{"crop_scale_min": 0.5, "norm": "batchnorm", "activation": "silu", "avg_pool_shortcut": false, "loss": "cross_entropy", "beta2": 0.99, "beta1": 0.95, "shampoo_beta": 0.99, "one_sided": false, "grad_clip": 1.0, "epochs": 14.8, "lr_schedule": "cosine", "warmup_steps": 280}
Rows from block 8 of a small image classifier, named by matrix and row number. Rows with one number belong to one channel. Each number is 128 + 32 x the weight over its row's rms, rounded and kept within 0 to 255. All counts start at 0. Numbers have three digits each.
Before each channel's rows are labels from the 100 images, of 14976, where the channel reaches its highest value: "top examples" is what is common among them. Only what is clearly more common there than usual is listed. The data: retinal OCT scans (Kermany 2017). In brackets: how many of the 100.
# convs1: grouped (8 groups) 3x3 conv, stride 2 (model.blocks.8.convs.1.weight, 392x49x3x3, each kernel summed), inputs within the group 0-48
# convs2: expand pointwise conv (model.blocks.8.convs.2.weight, 784x392x1x1, transposed), outputs 0-41

top examples: finding: drusen (89)
convs1.94:155123107087193127114104170087154065120178104088145144122079112148102153176121119162112182124159172163124156098146121094137127131136123142133226147
convs2.94:128183151128128128128128128128128088082128061120128128100155128128128128128128153128173105102114128128162128128128128126128129

top examples: finding: diabetic macular edema (95)
convs1.74:165124127102119120120149120162107137087133156081144111133154087079186124166108146075106103099113088139137092226081130187162187137123168119120124115
convs2.74:095112128098128049128049130128080081136200128071128128128201128111128088128128128128044128189172128128168066162128128128092151

top examples: finding: drusen (93)
convs1.364:104150114125139118117069095156186092144119145182093148166071108129174139124099111162114105170153200076135083128169140172156177089153160140116138140
convs2.364:128111081086078184128219128128128083128128100128128198079123083128078069079083128201079128128128128128157186129128162128128128

top examples: finding: drusen (71)
convs1.61:125107101167111132137062110109114065096178084110119127156118135117164099122214127152095143082158162156127138098112143052135098153161121163177123097
convs2.61:128046128189128128128078168113128136141161128128202189085128082128171165128111128128086128128128128128128099116143162125134128

top examples: finding: normal (99)
convs1.8:157126137150128136124116086154099129082101134154100175146167143042155055085114127121163108156165149175167109128090130060188123113133163095131139108
convs2.8:128106128128128196127128137128128110098046072209183128128110128128144152128102149134128109128165128128128128128161159211156071

top examples: finding: diabetic macular edema (67)
convs1.279:119091107172135140150096232121124136182043170125142158132104139110146086138068128129144121139102057143133128170125131121136149077105132133142123085
convs2.279:173066107148125147128128112108141128128061137128128128162128211128167125172155128065107128128113128128077144183108155128146138

top examples: finding: drusen (27)
convs1.294:102128162107049106129170125139132080144130113194127153137129143138151095140078149116097130137163125160132089140113069110082115168139029171154150108
convs2.294:082128058128120108196128128128109123145060128089128128113128151128128165092128191166128065135128165192149128128072128159090128

top examples: finding: choroidal neovascularization (100)
convs1.23:127087098116124123208158071120121107136107123125100117145112124169191153096135136146122228086132148118128160114110153117101123117119204141161121191
convs2.23:126128156128177128094112128138128121146128148079165128096086123128128168138253067065128138128128075089128255188104086128091132

top examples: finding: diabetic macular edema (36)
convs1.159:101097149106129123102122127100173092145147122068118063226123104153110100145113147128152082199108126145100163151125140114194093077120105103129104115
convs2.159:190168128128128081076128167128128104128128128128255083128146128126112128128105128128128128236136196128128138128074077099118128

top examples: finding: choroidal neovascularization (100)
convs1.114:121097108085167180150168171133160159159138112136117105108127139107089118108095111146140147076126135068097090078120096094186194071118191138111140148
convs2.114:100128128097128128128128128129156058128091083128105181157129087128150133128128128177137076097132128165128097128128148123024128

top examples: finding: drusen (50)
convs1.72:142117102098180140105095107118161037105142135155091127118120128194133119117120121157105116096144144141125116151087083057063090143110126072071098120
convs2.72:213128064131123138128128148228128128128128128128128128128128176128128128128128092128128092128128196079128094122076128164092095

top examples: finding: choroidal neovascularization (94)
convs1.237:145098120110119096127151065114113125171136136105116128096164135134106104109143152087107107117142091140255116159143127132128117144115154141132114140
convs2.237:179128128144128077128149128143112128128128128161128128128100126128128128076060128128102128128142128172128079128129128128177083

top examples: finding: diabetic macular edema (85)
convs1.247:112119130120070161136166109142112157134109112108138214105097124255140079182106118126140138161109140121123138110116095151138101103115101145113164153
convs2.247:128117126135128128128128128158128101128128128128128082083089181033201128173086153128128128128128128128090144128151128108149128

top examples: finding: diabetic macular edema (91)
convs1.66:163135152100105137117148100113091132141158160168126097119102149122164115160094100070145079147093116140069131250096119164124172142132123111077128138
convs2.66:066076128128128128160195128140128128092214157093128078013116128161187128128222128128128128117128150128104057128128128155076128

top examples: finding: drusen (36); finding: diabetic macular edema (34)
convs1.140:102118124138068196163160106104097153125131106161105149162111094091057120130101132115096107096119211140099109069114119117117068188106125120100118136
convs2.140:128128128123128168200128099128098143148128128128060128128128103128109158128123069093192161128102094128092174128153128062128062

top examples: finding: diabetic macular edema (63)
convs1.46:106112114087138110094122088127127153118154134120104141110143118128173187178155092119100095104175132131135160119083043101185113066103075176090133095
convs2.46:083128093128118182181055128135015164128165128103124074182118121128128128128172128128081128128068090128128141039108128221128219

top examples: finding: normal (99)
convs1.14:247149109119119086102163147110154101136100134109110119146110119116103125135145135103156175147110124111149099129135163105095106144136149097109117248
convs2.14:110128128156104105122128128158128222165128128128156112079128128153147062135128082111128128128128112050102110128150074128128140

top examples: finding: diabetic macular edema (55)
convs1.169:160116142161145127128149122100055105146180082122094131116151138116100134137139117135153063172138112100114207163133164151185140063092169113186135136
convs2.169:087083128128128128128128078128095128128128107128140128224128128112128128204201188128106053158128058128129128128128128089161128

top examples: finding: choroidal neovascularization (81)
convs1.371:096124136144105106190197150120105128124095127109192225109132110131119123131157149161110133061142098161138158128109132124212089168109128118101135131
convs2.371:247181128128132148128128128136052159128096128128160119194128128128087172128128153128103230104128162128128191128122128161162128

top examples: finding: drusen (90)
convs1.75:136123146132122135108073105190150135120150059108206155114055136154144113154076140174128115090156153138105133113177112159168171144102123094119077156
convs2.75:128131075128128128128026128087128128077128128128128192199115128158128128128128139128128049128164159105128162128128190128085158

top examples: finding: choroidal neovascularization (99)
convs1.216:157141161114093076168158121144110138069115103134095143071127143140082116093196066175102094108132071129083128099177089141139085130155124106110154105
convs2.216:128103118147111128159128128128108128175146053128128128080168135133128214128128128128131128128128128083128168115071128097150140

top examples: finding: normal (100)
convs1.319:113138122140183131112165222132168132106100087077116124134128103106200132126173137101139114102143107135109163094111082128160110097097144090199175153
convs2.319:128128128158128128128128128123128070151101128140125128128128193076128093113140204115128128057062128128128135144198131128128180

top examples: finding: normal (98)
convs1.88:093178144120117138122078126112150090174110119138112133151137094135123197094093115117160220110115117130153118080094112051094144168092122122101119184
convs2.88:101128119128150128128128128190128128171123185128128072128128162128128092128128128128128128128128089099089128128053175128128130

top examples: finding: normal (79)
convs1.356:116148105141095118165114135092104141084083132090171121103142168151173183145100099137126095092116165126135113175056133056123108093156134065173118165
convs2.356:179128128111128108129128128128031128128191128128128128138128128107128194128153128112128128128144144128128128107128128128158128

top examples: finding: normal (99)
convs1.326:164141117147111061122084117143133130154112123098165141077052118131116108126092111183100094170131133072148169109165132124149058082140159125061137118
convs2.326:128128128103128128128147128128221128162131150128073128128077128128128128128128128133086128128074183091128078128160130043128085

top examples: finding: drusen (54)
convs1.49:171119091109116146096101128190120141059165058105154145137113141108121098125105109125075146106124146114152178123105102130120098160086052133086191094
convs2.49:128131128128128147193128131088128128128128085128128128092128128128128128128067128133185128128128128086128128128142152128181128

top examples: finding: diabetic macular edema (49)
convs1.2:055121136126118151122051112133104150179155111125190186153132128136122159135086097169110063164113162125138137101176071130143118148162095090138166115
convs2.2:087128128158078128177084128166128115087075113128096195175052128128154128082128128128185060042128128151037163128171128128128180

top examples: finding: normal (100)
convs1.348:085084129137092110145089124119116141139140133180107113171097078112155068138102128128163135076105191083114099129137170065151136097078154093170119182
convs2.348:128128085128128128097128093128128128121179128128128192128128128128128128128128086171128072128128128133098128128144210124106166

top examples: finding: diabetic macular edema (73)
convs1.363:099157124132107129137078133097186090162124122181117100122100098086114115150125161207130150161051114136089090148108174099115103121116165083128175084
convs2.363:128128184128128104142081128128128103176128148118128128128128081100128128128189093128128128135221128116128128081105075128089128

top examples: finding: diabetic macular edema (88)
convs1.65:165151076081148109110142112152140168186137152107181106148174115106172164079102170149099086165087116133086113121047156080103104127129140109101127117
convs2.65:121128120128084128128128128128128094128128128128128128132128232128128099101167126042128131120063128128128109110177128161128118

top examples: finding: diabetic macular edema (70)
convs1.89:181111103176111123074150097123109168176092119119147075103117156073152128115121114126120058143127094150088112192158130192124180105073138106113114118
convs2.89:128128096153128211128117128106128101074128128097040162073128128128105128105074155086196128128161128128128164125164157183128057

top examples: finding: drusen (95)
convs1.372:123172101111126160160126090169158137147121097132100176159120132061074106151145141118126178144176060119111123095092134199132129142089134195089141094
convs2.372:068102239128128183128060085155092128150128155128089179128180128128065128128128091063128155128049100177128154128128128128140128