Weights of a small image classifier: depths [4, 4, 4, 4], held-out accuracy 96%.
Rows from block 2 of a small image classifier, named by matrix and row number. Rows with one number belong to one channel. Each number is 128 + 32 x the weight over its row's rms, rounded and kept within 0 to 255. All counts start at 0. Numbers have three digits each.
After each channel's rows are labels from the 100 images, of 14976, where the channel reaches its highest value: "top examples" is what is common among them. Only what is clearly more common there than usual is listed. The data: retinal OCT scans (Kermany 2017).
# convs1: grouped (8 groups) 3x3 conv (model.blocks.2.convs.1.weight, 128x16x3x3), inputs within the group 0-15, a 3x3 kernel for each
# convs2: expand pointwise conv (model.blocks.2.convs.2.weight, 256x128x1x1, transposed), outputs 0-255

convs1.9:128095151128157087139128082110128128128102128128128128128110098128091125097128128136108116128097128100128128128103182128128109199182060128170128128128128100144128128128128128156086105128128171128128128169043128062075215108141128089128157128142119128142128128097108091082128128181145066152125249128227128128100128128128154128173128058076128183112083128246128104128128176128205102171128136128099169128128128128128124128110092128128128
convs2.9:128128069128128128185128128119078128185128144110128128128100128096128171128187162128128128198128128127128128128116091198128128178104128148128128128128145096154089132128128156075076128223118065171128060109166087074099128138128128082128128055155128128091149170128128165065137128128108128128128128106128104128046128128128128128104128149169165128104128128098155160128098128073127103128132183034060049128128128064128128184128128054147128128157244128128148095106128075170128069122169063128068128216128084128128128093131177145128128128128128095079164180128128128128177080069021128128128128128128128128128138169094128134128083196128128128128093195128128128134141153128128128128103103104128128128152128128128158128134128125128164128102042128128128128128128128173177128035128128
top examples: finding: choroidal neovascularization

convs1.83:128128110128130110140098128179098097144170128128106128143103128135128071109092113128152128128128128128141128059163098127128172136150128171080128173109125128128109190092087128077100128107128128099144128096116081213034063129161170128120128128170049128111128120039195128172128134128156146128128128161116128158143174157125114128128128128128128062187059128091099062128128220096044128128128128166128128128128056128128128060099128128128127
convs2.83:128133128107128115204040128128128128128128067172117134139194128128128190127117156086128128060128193078177128090128128128128108128153128150173075128163128128128201128128128128128090128128115128110128128105128128128180159215122128128177128044071181087213128175128108213112084146128104175083082132121099128182128152128066100123126128066128128124133093191128095082128128057128089157128150082128188105102125128128128128081128128128083095128128128098101128128128091128145039107128128150128093091128078128128128128149139051128104130128125030128091106118174108128146093088128128128128070111128128128128128128180128130110172123017138128110062128128065097088128141128079092128107128128131128128146063111096128128128120110128128051128196128133128128115128128075128098128128076175
top examples: finding: diabetic macular edema

convs1.50:112162122128082128128197162137128128130128128128148145196176128050168162186128128128128128164128128051128153091128128128128103190091092128128110085128128094128128128176128088108128128078128128128128095187128128139165228128197128128128128195167214128128128128128100128139128128093136128095128087128128128113095128128159086128198128091186128128184128179142128128090120128067133128085072062074164128128128071128128211128094128084148128
convs2.50:128128128138181069101128128128157104128128143128128085128128128128096026128092128128197116191162128064128150128128207148128138206139098130128074174147128171128128128128128158128128149128128098107128128208144094120129155122175128086181128211128173125119128179128155128101101182101105133128128128128170128128132128119146128151148128186128094128128128099077128128128114099128138146128102128095172128060128127128128128128144183128128129128128086128128128128168128128128128128020100128175128093151115164128146228151197128124180128128228210128128104128101060124150074222185167157128150132128128216177104058161096153128052128099128118128128128128168128128128095128128128144152148093128128128081128087128128161128128128128144063124067052106128031151128128128131134157166128128
top examples: finding: normal

convs1.119:063128128086128074128110065128128163099128128128128128128128116071128087128128095215083249058128128128191128128128128128128128128111128128079097128122120164152128154128128098128128082107128128118116225128128128128156128091094128080089128138105139128215128078105128128088134096060128128128156103128174128152135128236128128108164164188128033128158099065128146128168102173095128128180128128128120128125128128105128128116128154147141153
convs2.119:153125110100128058073096128128180061090128112060085134155128128128209061168128128128128105128128128128128057128092058141128128159128201128129152128090092128128121178128128077128128142229128128108128123128128103128128047128128128099128128128128164128128128128092128108128128166128078089128087128183123159128112128128102132128128128128083099098091055080128128128115128128128113128062128128092115053081128132128162145086128128128128128053128056128168179128159104094128128072128128128100110162159128123128128128128128091090128104128210143128167128128128128083105060128065128175120092128128139128064128065128128110202128120128211128173128175060128128107128077139167104176128156201128049163080128128128146046051128128128128128128144128038128128122090061128128128128128128095
top examples: finding: diabetic macular edema

convs1.19:105122128128128128128128162128128128087128152101128128128128128128128128132081155187128128085128204124165103183170128128056128182074112128128092193128128128189203215209128167116128128128128071128128159106128167128082128096128090109091128157092100116086153128097128183128141160092128128225128242128128128128128128080128128142128128108128128202128128128146088128128128128192128092194128056139128128128128128160128116128082144063128128
convs2.19:128037147128172194128128163049128069155231128066128189128065080128125096128128080128062155128128128128128128094150156128147128127128128199084098128128128166167099128146140128094128128128128181170125098128088123068079115128128072119138145128128128162128081122095108213114128128148128128128128128128118048193152192128128133130128128128103128112128128128112128128128144128108061128167166128128109137093128154128128128052128128177128128121175128128168095128128128154128065128128186082128128090128104106135128128052171128128127175128128128128128128128128130085128048084175030089090058106131128128128070181145073140128198128171124128128101128128128191037100128109089128065128065128170128128107055128198128133128128128128128081133128084197128128128128163128107128128128096128
top examples: finding: drusen

convs1.91:129128128207128128128233128128128128128119128128128112128180161128128128175128128142128128128148128128128128128128143128128128128128128175128128128119128202128128124078128183128247146161174102128176128128128128164128128080128128167105091128186055128070165128128115128184108128087128128093094081179104128128128090128081102117104120128195128128128170231128128152128103030128179100128128128188128128089171099128128094146120173073128059
convs2.91:138128128128128197184128128128118128128099135101181121074128101128148112128192085193128113128128159128128128090128128128128128128102213208179116135137128128112201079120173128195130092128090128190128128128142128164128052128128069094069156120123171051128128187128153145128128122102083083094156128082190094206117137128128124128174128128128128128128107128128128126077101112128069121128116128128147094128154128128128108151178134175141128128102039128110128128169128146128128128128193128143071128065124116065128128215128066128060128128128087128172087128128128199128082218170128128079128105128097167052128128128073128128128128096069079128126128128128168128128054128128061128128140128173128221128128128143095143095128128128100115128128128167153201090128128128139074128066128128
top examples: finding: drusen

convs1.75:133128128128128161147128176076128128128128128097101155128128082128113128144093085111128075128173128146128125094055128099141171116107096139186128156128162128128255128128128128188128128166078122128098128076071100128153128166168135133128193149128077166098099179128128128128078162100098128088141074128128061128128128128145118128128128136056128128128128178128138128128128128179185128128118183128104146099128128128128086128144183143173242
convs2.75:086128105135128164141137163094140128081107098128179084180128128128128151154128128128143118050128149128098128141033096169128146128128110128128128128128067157173128211168128176193159092062128039128073107119128128128083104128065128128128128128128128128128128104120128153128119128159100128128128120128128190128128128209167128149095130128058128128196128128128128128159220128135192053195128063109128107153128128204103094128101069128199154086134108171057128128116138180090067128102128105205176067128128066128128159128128182108152128128128102128128128128128128066128128128128128128128207128128128128128128128128128128128100155128128158184089128128128163171128048095194128093128128115185095128102194128128128165128124128056151162128116128092128068158128206146155128128128128128
top examples: finding: drusen

convs1.54:128128114128128128128123065128129180119128128128128128128128128128128179196128128128157086128128128128128128106128128047051115128128153085128048128160077087128128073208081171163144128122076128128115128128065158128128211128128128128128167128107160140089128128128128179128128128103128128110128128098128075128128128128113132128128128128074128114087075128128128159218128065164128072069147128181056128128181214108128160102103193198182128
convs2.54:049068128115150128106151128055128191097103074128112171118128128134128173128128128171128128128103084131041128128128128189209128128128128128232128128128128149199178067128130141128128202083128115094128128188095185114185128128128169081153152143183146128107128128128128152184080082128128128128128128102128186128128143080151097163128128106128133183128091128128034092128128161128176128092128133141128128093090089128098128122152128128128105085128058128166128150201119128128155128128128113128192168132128088128127128152068157147128128255107128128112112128178178136128128128118128100128100121153103128110128128143131128077136109128103128128199193062128128171128085097128102101128123184076128128110128170151149137128133094128195128125128128146128128077168101189128195192128128093
top examples: finding: drusen

convs1.92:128188157128128128128199128128128128088128128044095128198128184128128128128128103128128117128128128128100128128059128128128128107129128185136128081130145146236197129128128184074200128204128143124213098128128128184092110128128128059128097129128128128082176092182128120128088129077128128103131128128064104128107175065128171157128172197128128128128128111081076115128128128104128089118128128128102161133080104128128068128128147195128128
convs2.92:059128110128082194131080091128128128128188097128128143128177128128142128128146101128062128128095128093128159128128190128128128128128116128199128128128192107149133128128128138128128144128076128037128184109128108061133151122059060128128214128128132197128128128128128128128220128128128118125128140128097128108128128128128128092172190127216128149128128124128128156128084068128128128128175128128128145087128189154128121128128128231128159070128128128128224128083128128128155101179128128176126057128128117168038128195183131207024147128163128182128094086128150128071053128116154128157082128128113128128172128128128128105128132128128083179116128128196128104128128128128128128128166128183128071128128142128225128084148111127134128128128091128128156181128136153168084128128111122
top examples: finding: choroidal neovascularization; finding: drusen

convs1.69:071109097128210128128104128128128084128075098180144159175128128128128128074103097128143036103072128104128128128187128175128159149149128080089100124067128203128128078096073128163134091094128231128128128153219092128056167107106128075115128135220128128052142128128128194128177128128128128128128128128095128111073128091128128128128128102128128128138128106128128128128128137174100151104098128128128086128167128128128087128091128124187128
convs2.69:162159128128118128128128128128109103156128128195230128128128128128128156129128143170160128151128228128128128073162128128128189118064107093128159128128128128128128128147128162128073072128128117151128128134128177196128158128128128128051225128128168100157128182128128128128128128128170173128094128128128128127128128100120128025169128128128153180128112128128128186128128128101128171221168128161128128099166128128128092115128185128175128128128128098128177128119128085128097128183132209095151128128072065128128128126059162168046128169170128055124088169128128128098174168199128128128077227128128128077165079071108128128128128128100095128064128175128117128090128128128128119128182128128134170128086128095128172128206103128145145128176128128208161140128081128128128128207112113
top examples: finding: normal

convs1.41:128050117149174102098080128214128068128107177120128128128128128128177128128196128115134128132124145107158155160160128110128128128128128149128121110108157122128068096064197128196102128128121103090128130132128189128128128128065128111128149128081146167128056143089128185128136073140152128147128124159183098128128118207128128117084182098128128075132147128137155128155088128128128083117129094023175237121196109128128113146128089128128144
convs2.41:128128128132061183128128128061128090128128207128128128128128141128181064128176128128130141130171128128128128128164128128212128067133123159128088159128099128130128128128088128128128171128128181128128220079160117133164068142128128090186128128128179155097128192181093128174161128128128128128128128128164128128128181128175057131145076128143106128128128128128187128159128128128128128128229128073148128085183128128128128119200128128128128073128108177104078155097128128100150143047128128136152128128096217114128128106117128217128045128128161111128128204083128128128026128128128128128070083049030086187128128193128128128152128116126160128128128128132128155128128128088128128128128128139128128128077184146128128155128177165183161176128128160128128112062128128128175128128123193
top examples: finding: choroidal neovascularization

convs1.72:091128128128128128128128128171219209185115109128128156114072128128152128128140128143128176115128117085084128135156128090128140128105157080128128128077121096166128128133128103102110161128128128185128049052128128148109053221091128128128075126128128144141105128128128143081123124128096085128140088114128128195128076128128099128250232128144095167128128128128128128128128110098082128128128150186093128128128128128055128128132061128103089
convs2.72:055128055128128128128128128178128110128081128128128082128128128128159128154093128128128141128108128128128140128159136087128128128110070147128078128080183128128085166128128128128087156141192128078143104254177208128128197106128177128160128128128128128128128099128128085128050128168128101128128128189128171128128128109166128126128103175182128021128128128128128128128128128128078128128128128128128128128177128128128110128128128128152101128128157128128120128089164102227139103128128128067156192128128128155145128128161065176101181098175102128128190128154128098128128128212128136186128127128128128128057128060121153119128128135128172140128177135072196068128160095092112128128148122128041128165128221180179128166128173067148128128206113128128128128077189128128186085093154162
top examples: finding: normal

convs1.32:091164085133163143128128128183193158128128128101128058115087094128173101128128094091128098118171128128128128128098128128128140077128115158128128128128128128128128121128128110188128113128099064128182128173083128180189133128138064230128059153100166128207165128128179128159138041169128098128118143095128128128128128146085128147121128096128153082190128123143073199110128128130087128128162096171128085177128174147128228128128128122183128
convs2.32:145086128128128128128128075164128128128060113074128128118128108128128128078173128050137127128079128092128128128128067128160128078059128128146128176057128060099093101112150128128090128128088081128128128128018128060103128183128150093128028128167128128128063142066128128164204128128137176147128172128161075091128128189086119128128128185128149175119103128157128128128128061184128128128123128128127109128128064197128161128128128128128170120085138128128128068161128128128065091097128053098128128085128125103128128151128149088044113131087128079105070177167128157056128093069104107128102174128128081128159136068128107096128128156128111119138128154128128084128105079128193194128128174128101133075170168128128070128128128144114128115098150128166105128128169160128075128057128128
top examples: finding: choroidal neovascularization; finding: diabetic macular edema

convs1.55:128121128128140125158080047128128136112128128093128081128098128084128165157128193128128128128128087128128128102085044128128163083217157093128064128154128128128128128128147128128128128128122128128128150128092155090128181128178128107128128088128128087176167128128199128084128128118128128043185092062094128128128128128075179128128128128131128086128096112096196144169128128210128133049128128128097177128176175119128128128079216206109133
convs2.55:128128175124128167121128128081128107096085085128128128155128128128128128128128128187128128128022128092128105161128176158177128125128109128195128128128128128128106128052128128084128146128128128128128128203164128128128128128128128128144128128128128132120128062128202128069128128130216083128128128128012128092128105207193128174128164128128135128069128167074125128081128085128182180093154072075165054128076128167112128128066128217128128108128197111167128128136150153128174118125136128128142136128140150128128128114128097086219128152098128101104128128188128148080176100086172100128115128139128100128107128128109128128128104128122095128128142082110082128128115124128128128047133117067128128128128147201176220159128104157176128128128151161084128171128097240128103128128190182
top examples: finding: drusen

convs1.123:073074048153142123128128074166210181144128154128104183128119128128128128128128128152128128159128128128128128073038128091128185128128128128241144177128128128148128128128128128128128128164128172128161128166103128128107137053103128094128128128128163082063128128154128128128128174128128087128128088149128128128225128177128128135161128128222128128133128128182128128128128159164128184128128126220128128201091145128076128135128176160128078
convs2.123:128150128077164177127128165185076128183100177170128128128061128128128087077128056128128128047128128088128128128128128128161119128128128140166142128186128080128128034128128128074128128143149128128128128128128059128128087128128083128150128065074169151027067128128128128128128057128066128169128140104128133128128155128128102128128096128083123145128192128151128128128124128099128128172152086128105157052128128128099170051128128128177128128128128169128098070133089128128054128088128071152128128128129128128085128128128128100128128128128200098128186135128057128128137149118172128038058128128079128152097097127169103128080152121142176128128187086128128123128128068179076096083091128128128178051128128165100128065089042134128128128135054128183128129060128147128114128141128103
top examples: finding: drusen

convs1.106:128128128128153128128128110128203180128128175164105184053032164120168128095128144083108128128128128128160128166198128150078128188103128128128153128128194128128128086191128098168172215128128128128094128128128173158128117199128160175128128189128128128074084128136100128179128091082128128128128129128099089128128128123094128102128186100128104128128128128128128078128079128128155123128098185134161128128128128216178128188032116097128122
convs2.106:128128103128082128181108154128145128079128128085128219128170128045128128086183128136128128064087128128157128129143090088078108088132128128190170084128204128041128101128128149128128151165128081111146128128128088128137128186170093135139154128128164128128128128128076076197119128053088063128128125110155128101155153079057128145128141059186128181128128128115171128157183128072090128128128128128128128123095128128128128160128092135128128083134128128128128085128128128128083144089128054183055068128128128138128128038128128128042128128072117039128128082169163094034106128105128079150160128097128093128128154078164128206210128128084128128144128080128128128128128128128128163079117128065128128124128161071128128162122128128128128127072091128128128128128128103163128075136090128
top examples: finding: normal

convs1.42:119146128128128175128150145128128180128128125128128171152128070090086128128054128128128089128128090128096140128153100165080086128128115176159119162128075080104181078128128128047158090158128128128128128155128128128030074128128128128138128128171188095208154082128066167162092128128128128099128128128128128128121128128179128150180128098197128128128150045143135128128060128128128128128176128128128141141166048128128196128128180051096193
convs2.42:068158127152075154101128166084186128119128180096085137179091128154147128104169128087128128128180096128119128128128128128128128128128201128127145128128128120215128128128017128094128128182059128229128067128128128167137128118108128114128154039142128136128128148101176128128144128128128128192128067108128128128128046128050128128143168128148183093128143128128128128128128128128177183118128128128128128117128128070152157128128128138128128128128000128128143128150128128114070128128128128128128026128128128164171120152158128141058107169128107080166128116000179128128033128148128178128128128116141128180064129128128128128128150128130095128128128163128128128045128128128072102102128128128056155123128100128094109128128128128093092079080170128128158128105183084128126128128128157
top examples: finding: choroidal neovascularization

convs1.76:073128128128128128178216128128110128128204128115128104063128128100128128191141162128128128183111128128093128090155128128146165128165157128141133128128103080179065128128128128150149225080128128144128128128128203128145080128128128128128128077087128128128128124209179128172082128068136128126128128128149128128090083080068125096128151128128066128081059067128213055156128081122091070128128128128095128128145123128102128100128128070167128
convs2.76:128128156124136128096089112128128128201093207150128128125074076182128128128128081128128155128090186128103133169128135174110110190145128128069128144123128051106128206086128076128128146113128128178128142128128128177128128056128158158085177128071103051153056098128128128128128144155099128128176128075182118128156128128128128049128128177060081212041128128126128128128128176128121160128055128128058128121119128128164128144111160128128128083117128104088128128128088128064128128130128194096096128066128128078128150128128079128128128128128128128128128163155128141112067128069128079128053148128083128140128128128182162128128128128158071124128128086091047128128166094209128128105128124147189128128128128085128084128093104043128090097128067168119091184128128095141067128128128128
top examples: finding: normal

convs1.13:200182128145183128239157196128128128128128101128189181128128236128088191128128084114128128128128128104128077128128128128128128079128128128128147128128234128128074128128128128128120128089081128136083128128128128081072211180080075156128111083128128133083128103128077128128128128128106128128128128145128128067128062074083088128128186131128128128128105153128128128104168128083128128109163128128109128128113128128087128170128128128128215
convs2.13:050127128128128092102105128128128128175141128100156171174095196076128128109128186096128151128124215158080135104161172128128160128090128109177128147109180085128152128226057082117128128167103113128128123118128173128128128154128122108059152128128128128125128128064128128177128141128071128128128058167128129128067128145128086092128114128128076128128173115128132128249128128114128128128121162128128128128134128128128128174212128111148128184184188128163128085128071128128128128178192128145150131128128080118128130099128128129145128128118107128190102092168127221128128066128136128136128177158128128128204158083166067099128159075092159159128183137128128085128128128101128128062255128128128128128128196104148154175091193128128090128128128128166141128154128158096121128082130128
top examples: finding: normal

convs1.5:128128128177128128128165155121083128095128139128121128128063128128153120088070040128164128128128128153128128128128087128128162161092128128128132128255159052105128128128128128195084099095128185128169128128128128108043128128081071128068128128128128158128128143147128084089128128128113082128164095168128128080128128104128100093128128128128128074128128148167219154128088128128128094116128142128016080161128164135080145128128147128212153
convs2.5:069128128128168178128080128128129128060128125128128128128128128113128207102128128128081042128128128128017128057128128128189159128092128151186164128055128029128128128167119128128177128128128057128128128139128166169109099105128139101060128128097128128084128141171084059128168128128081064128128128128050128072141135120128128134163128035128128082104128128092152128128128128090094128147153191150128074240089128128120128124131128128128166128128099128128128128081128128131128128128128095121128128090128128128162094128103100128093128086193097149146128128163128128100128128125070128083128128128128128091128201156132124151128128121128128128071128128128075237090155128096128124128128175128091057131128128128163128128128013033128193128141089128085128128128128080117128128103128128
top examples: finding: normal

convs1.0:191128085128130128077090128128135128164078128128128128128128105128128052195205153128128106129178128128128128128128091112106128128112128128237238128090128128128128128098128128128128162163156167128128185128128128128106122128085117128128100128128151198128128223143195128203128128067128128128128128128128046052128128088200088128128199087128113123123134105128128128086128128135128128128128067128096087067128128128117128144128105128128190
convs2.0:207094094128128128128128128071128174159079158128159088092097174148157128128128065128128128128128149128128157156128128128106128128128128128128128091154169110128100128150128088100128092039128039128152160128128128171113128128182128128128152128128105188128128144110128128124081093098128128118201149128128128148204160146128094128128128155128128128128180128128116144128128157128092128132071128041151128098096165169128110128100128172128128128128128034075090128128181128054129128128128128152109189130081122212128128128128128128128202128084128128128119128116128128128128102128129159165108128128096128210052128171088128108079128149128128128185128065128128128128041128128080240096128215128097128065115224121167128128128156128140041093177150128128195163222147128128128128118128124
top examples: finding: normal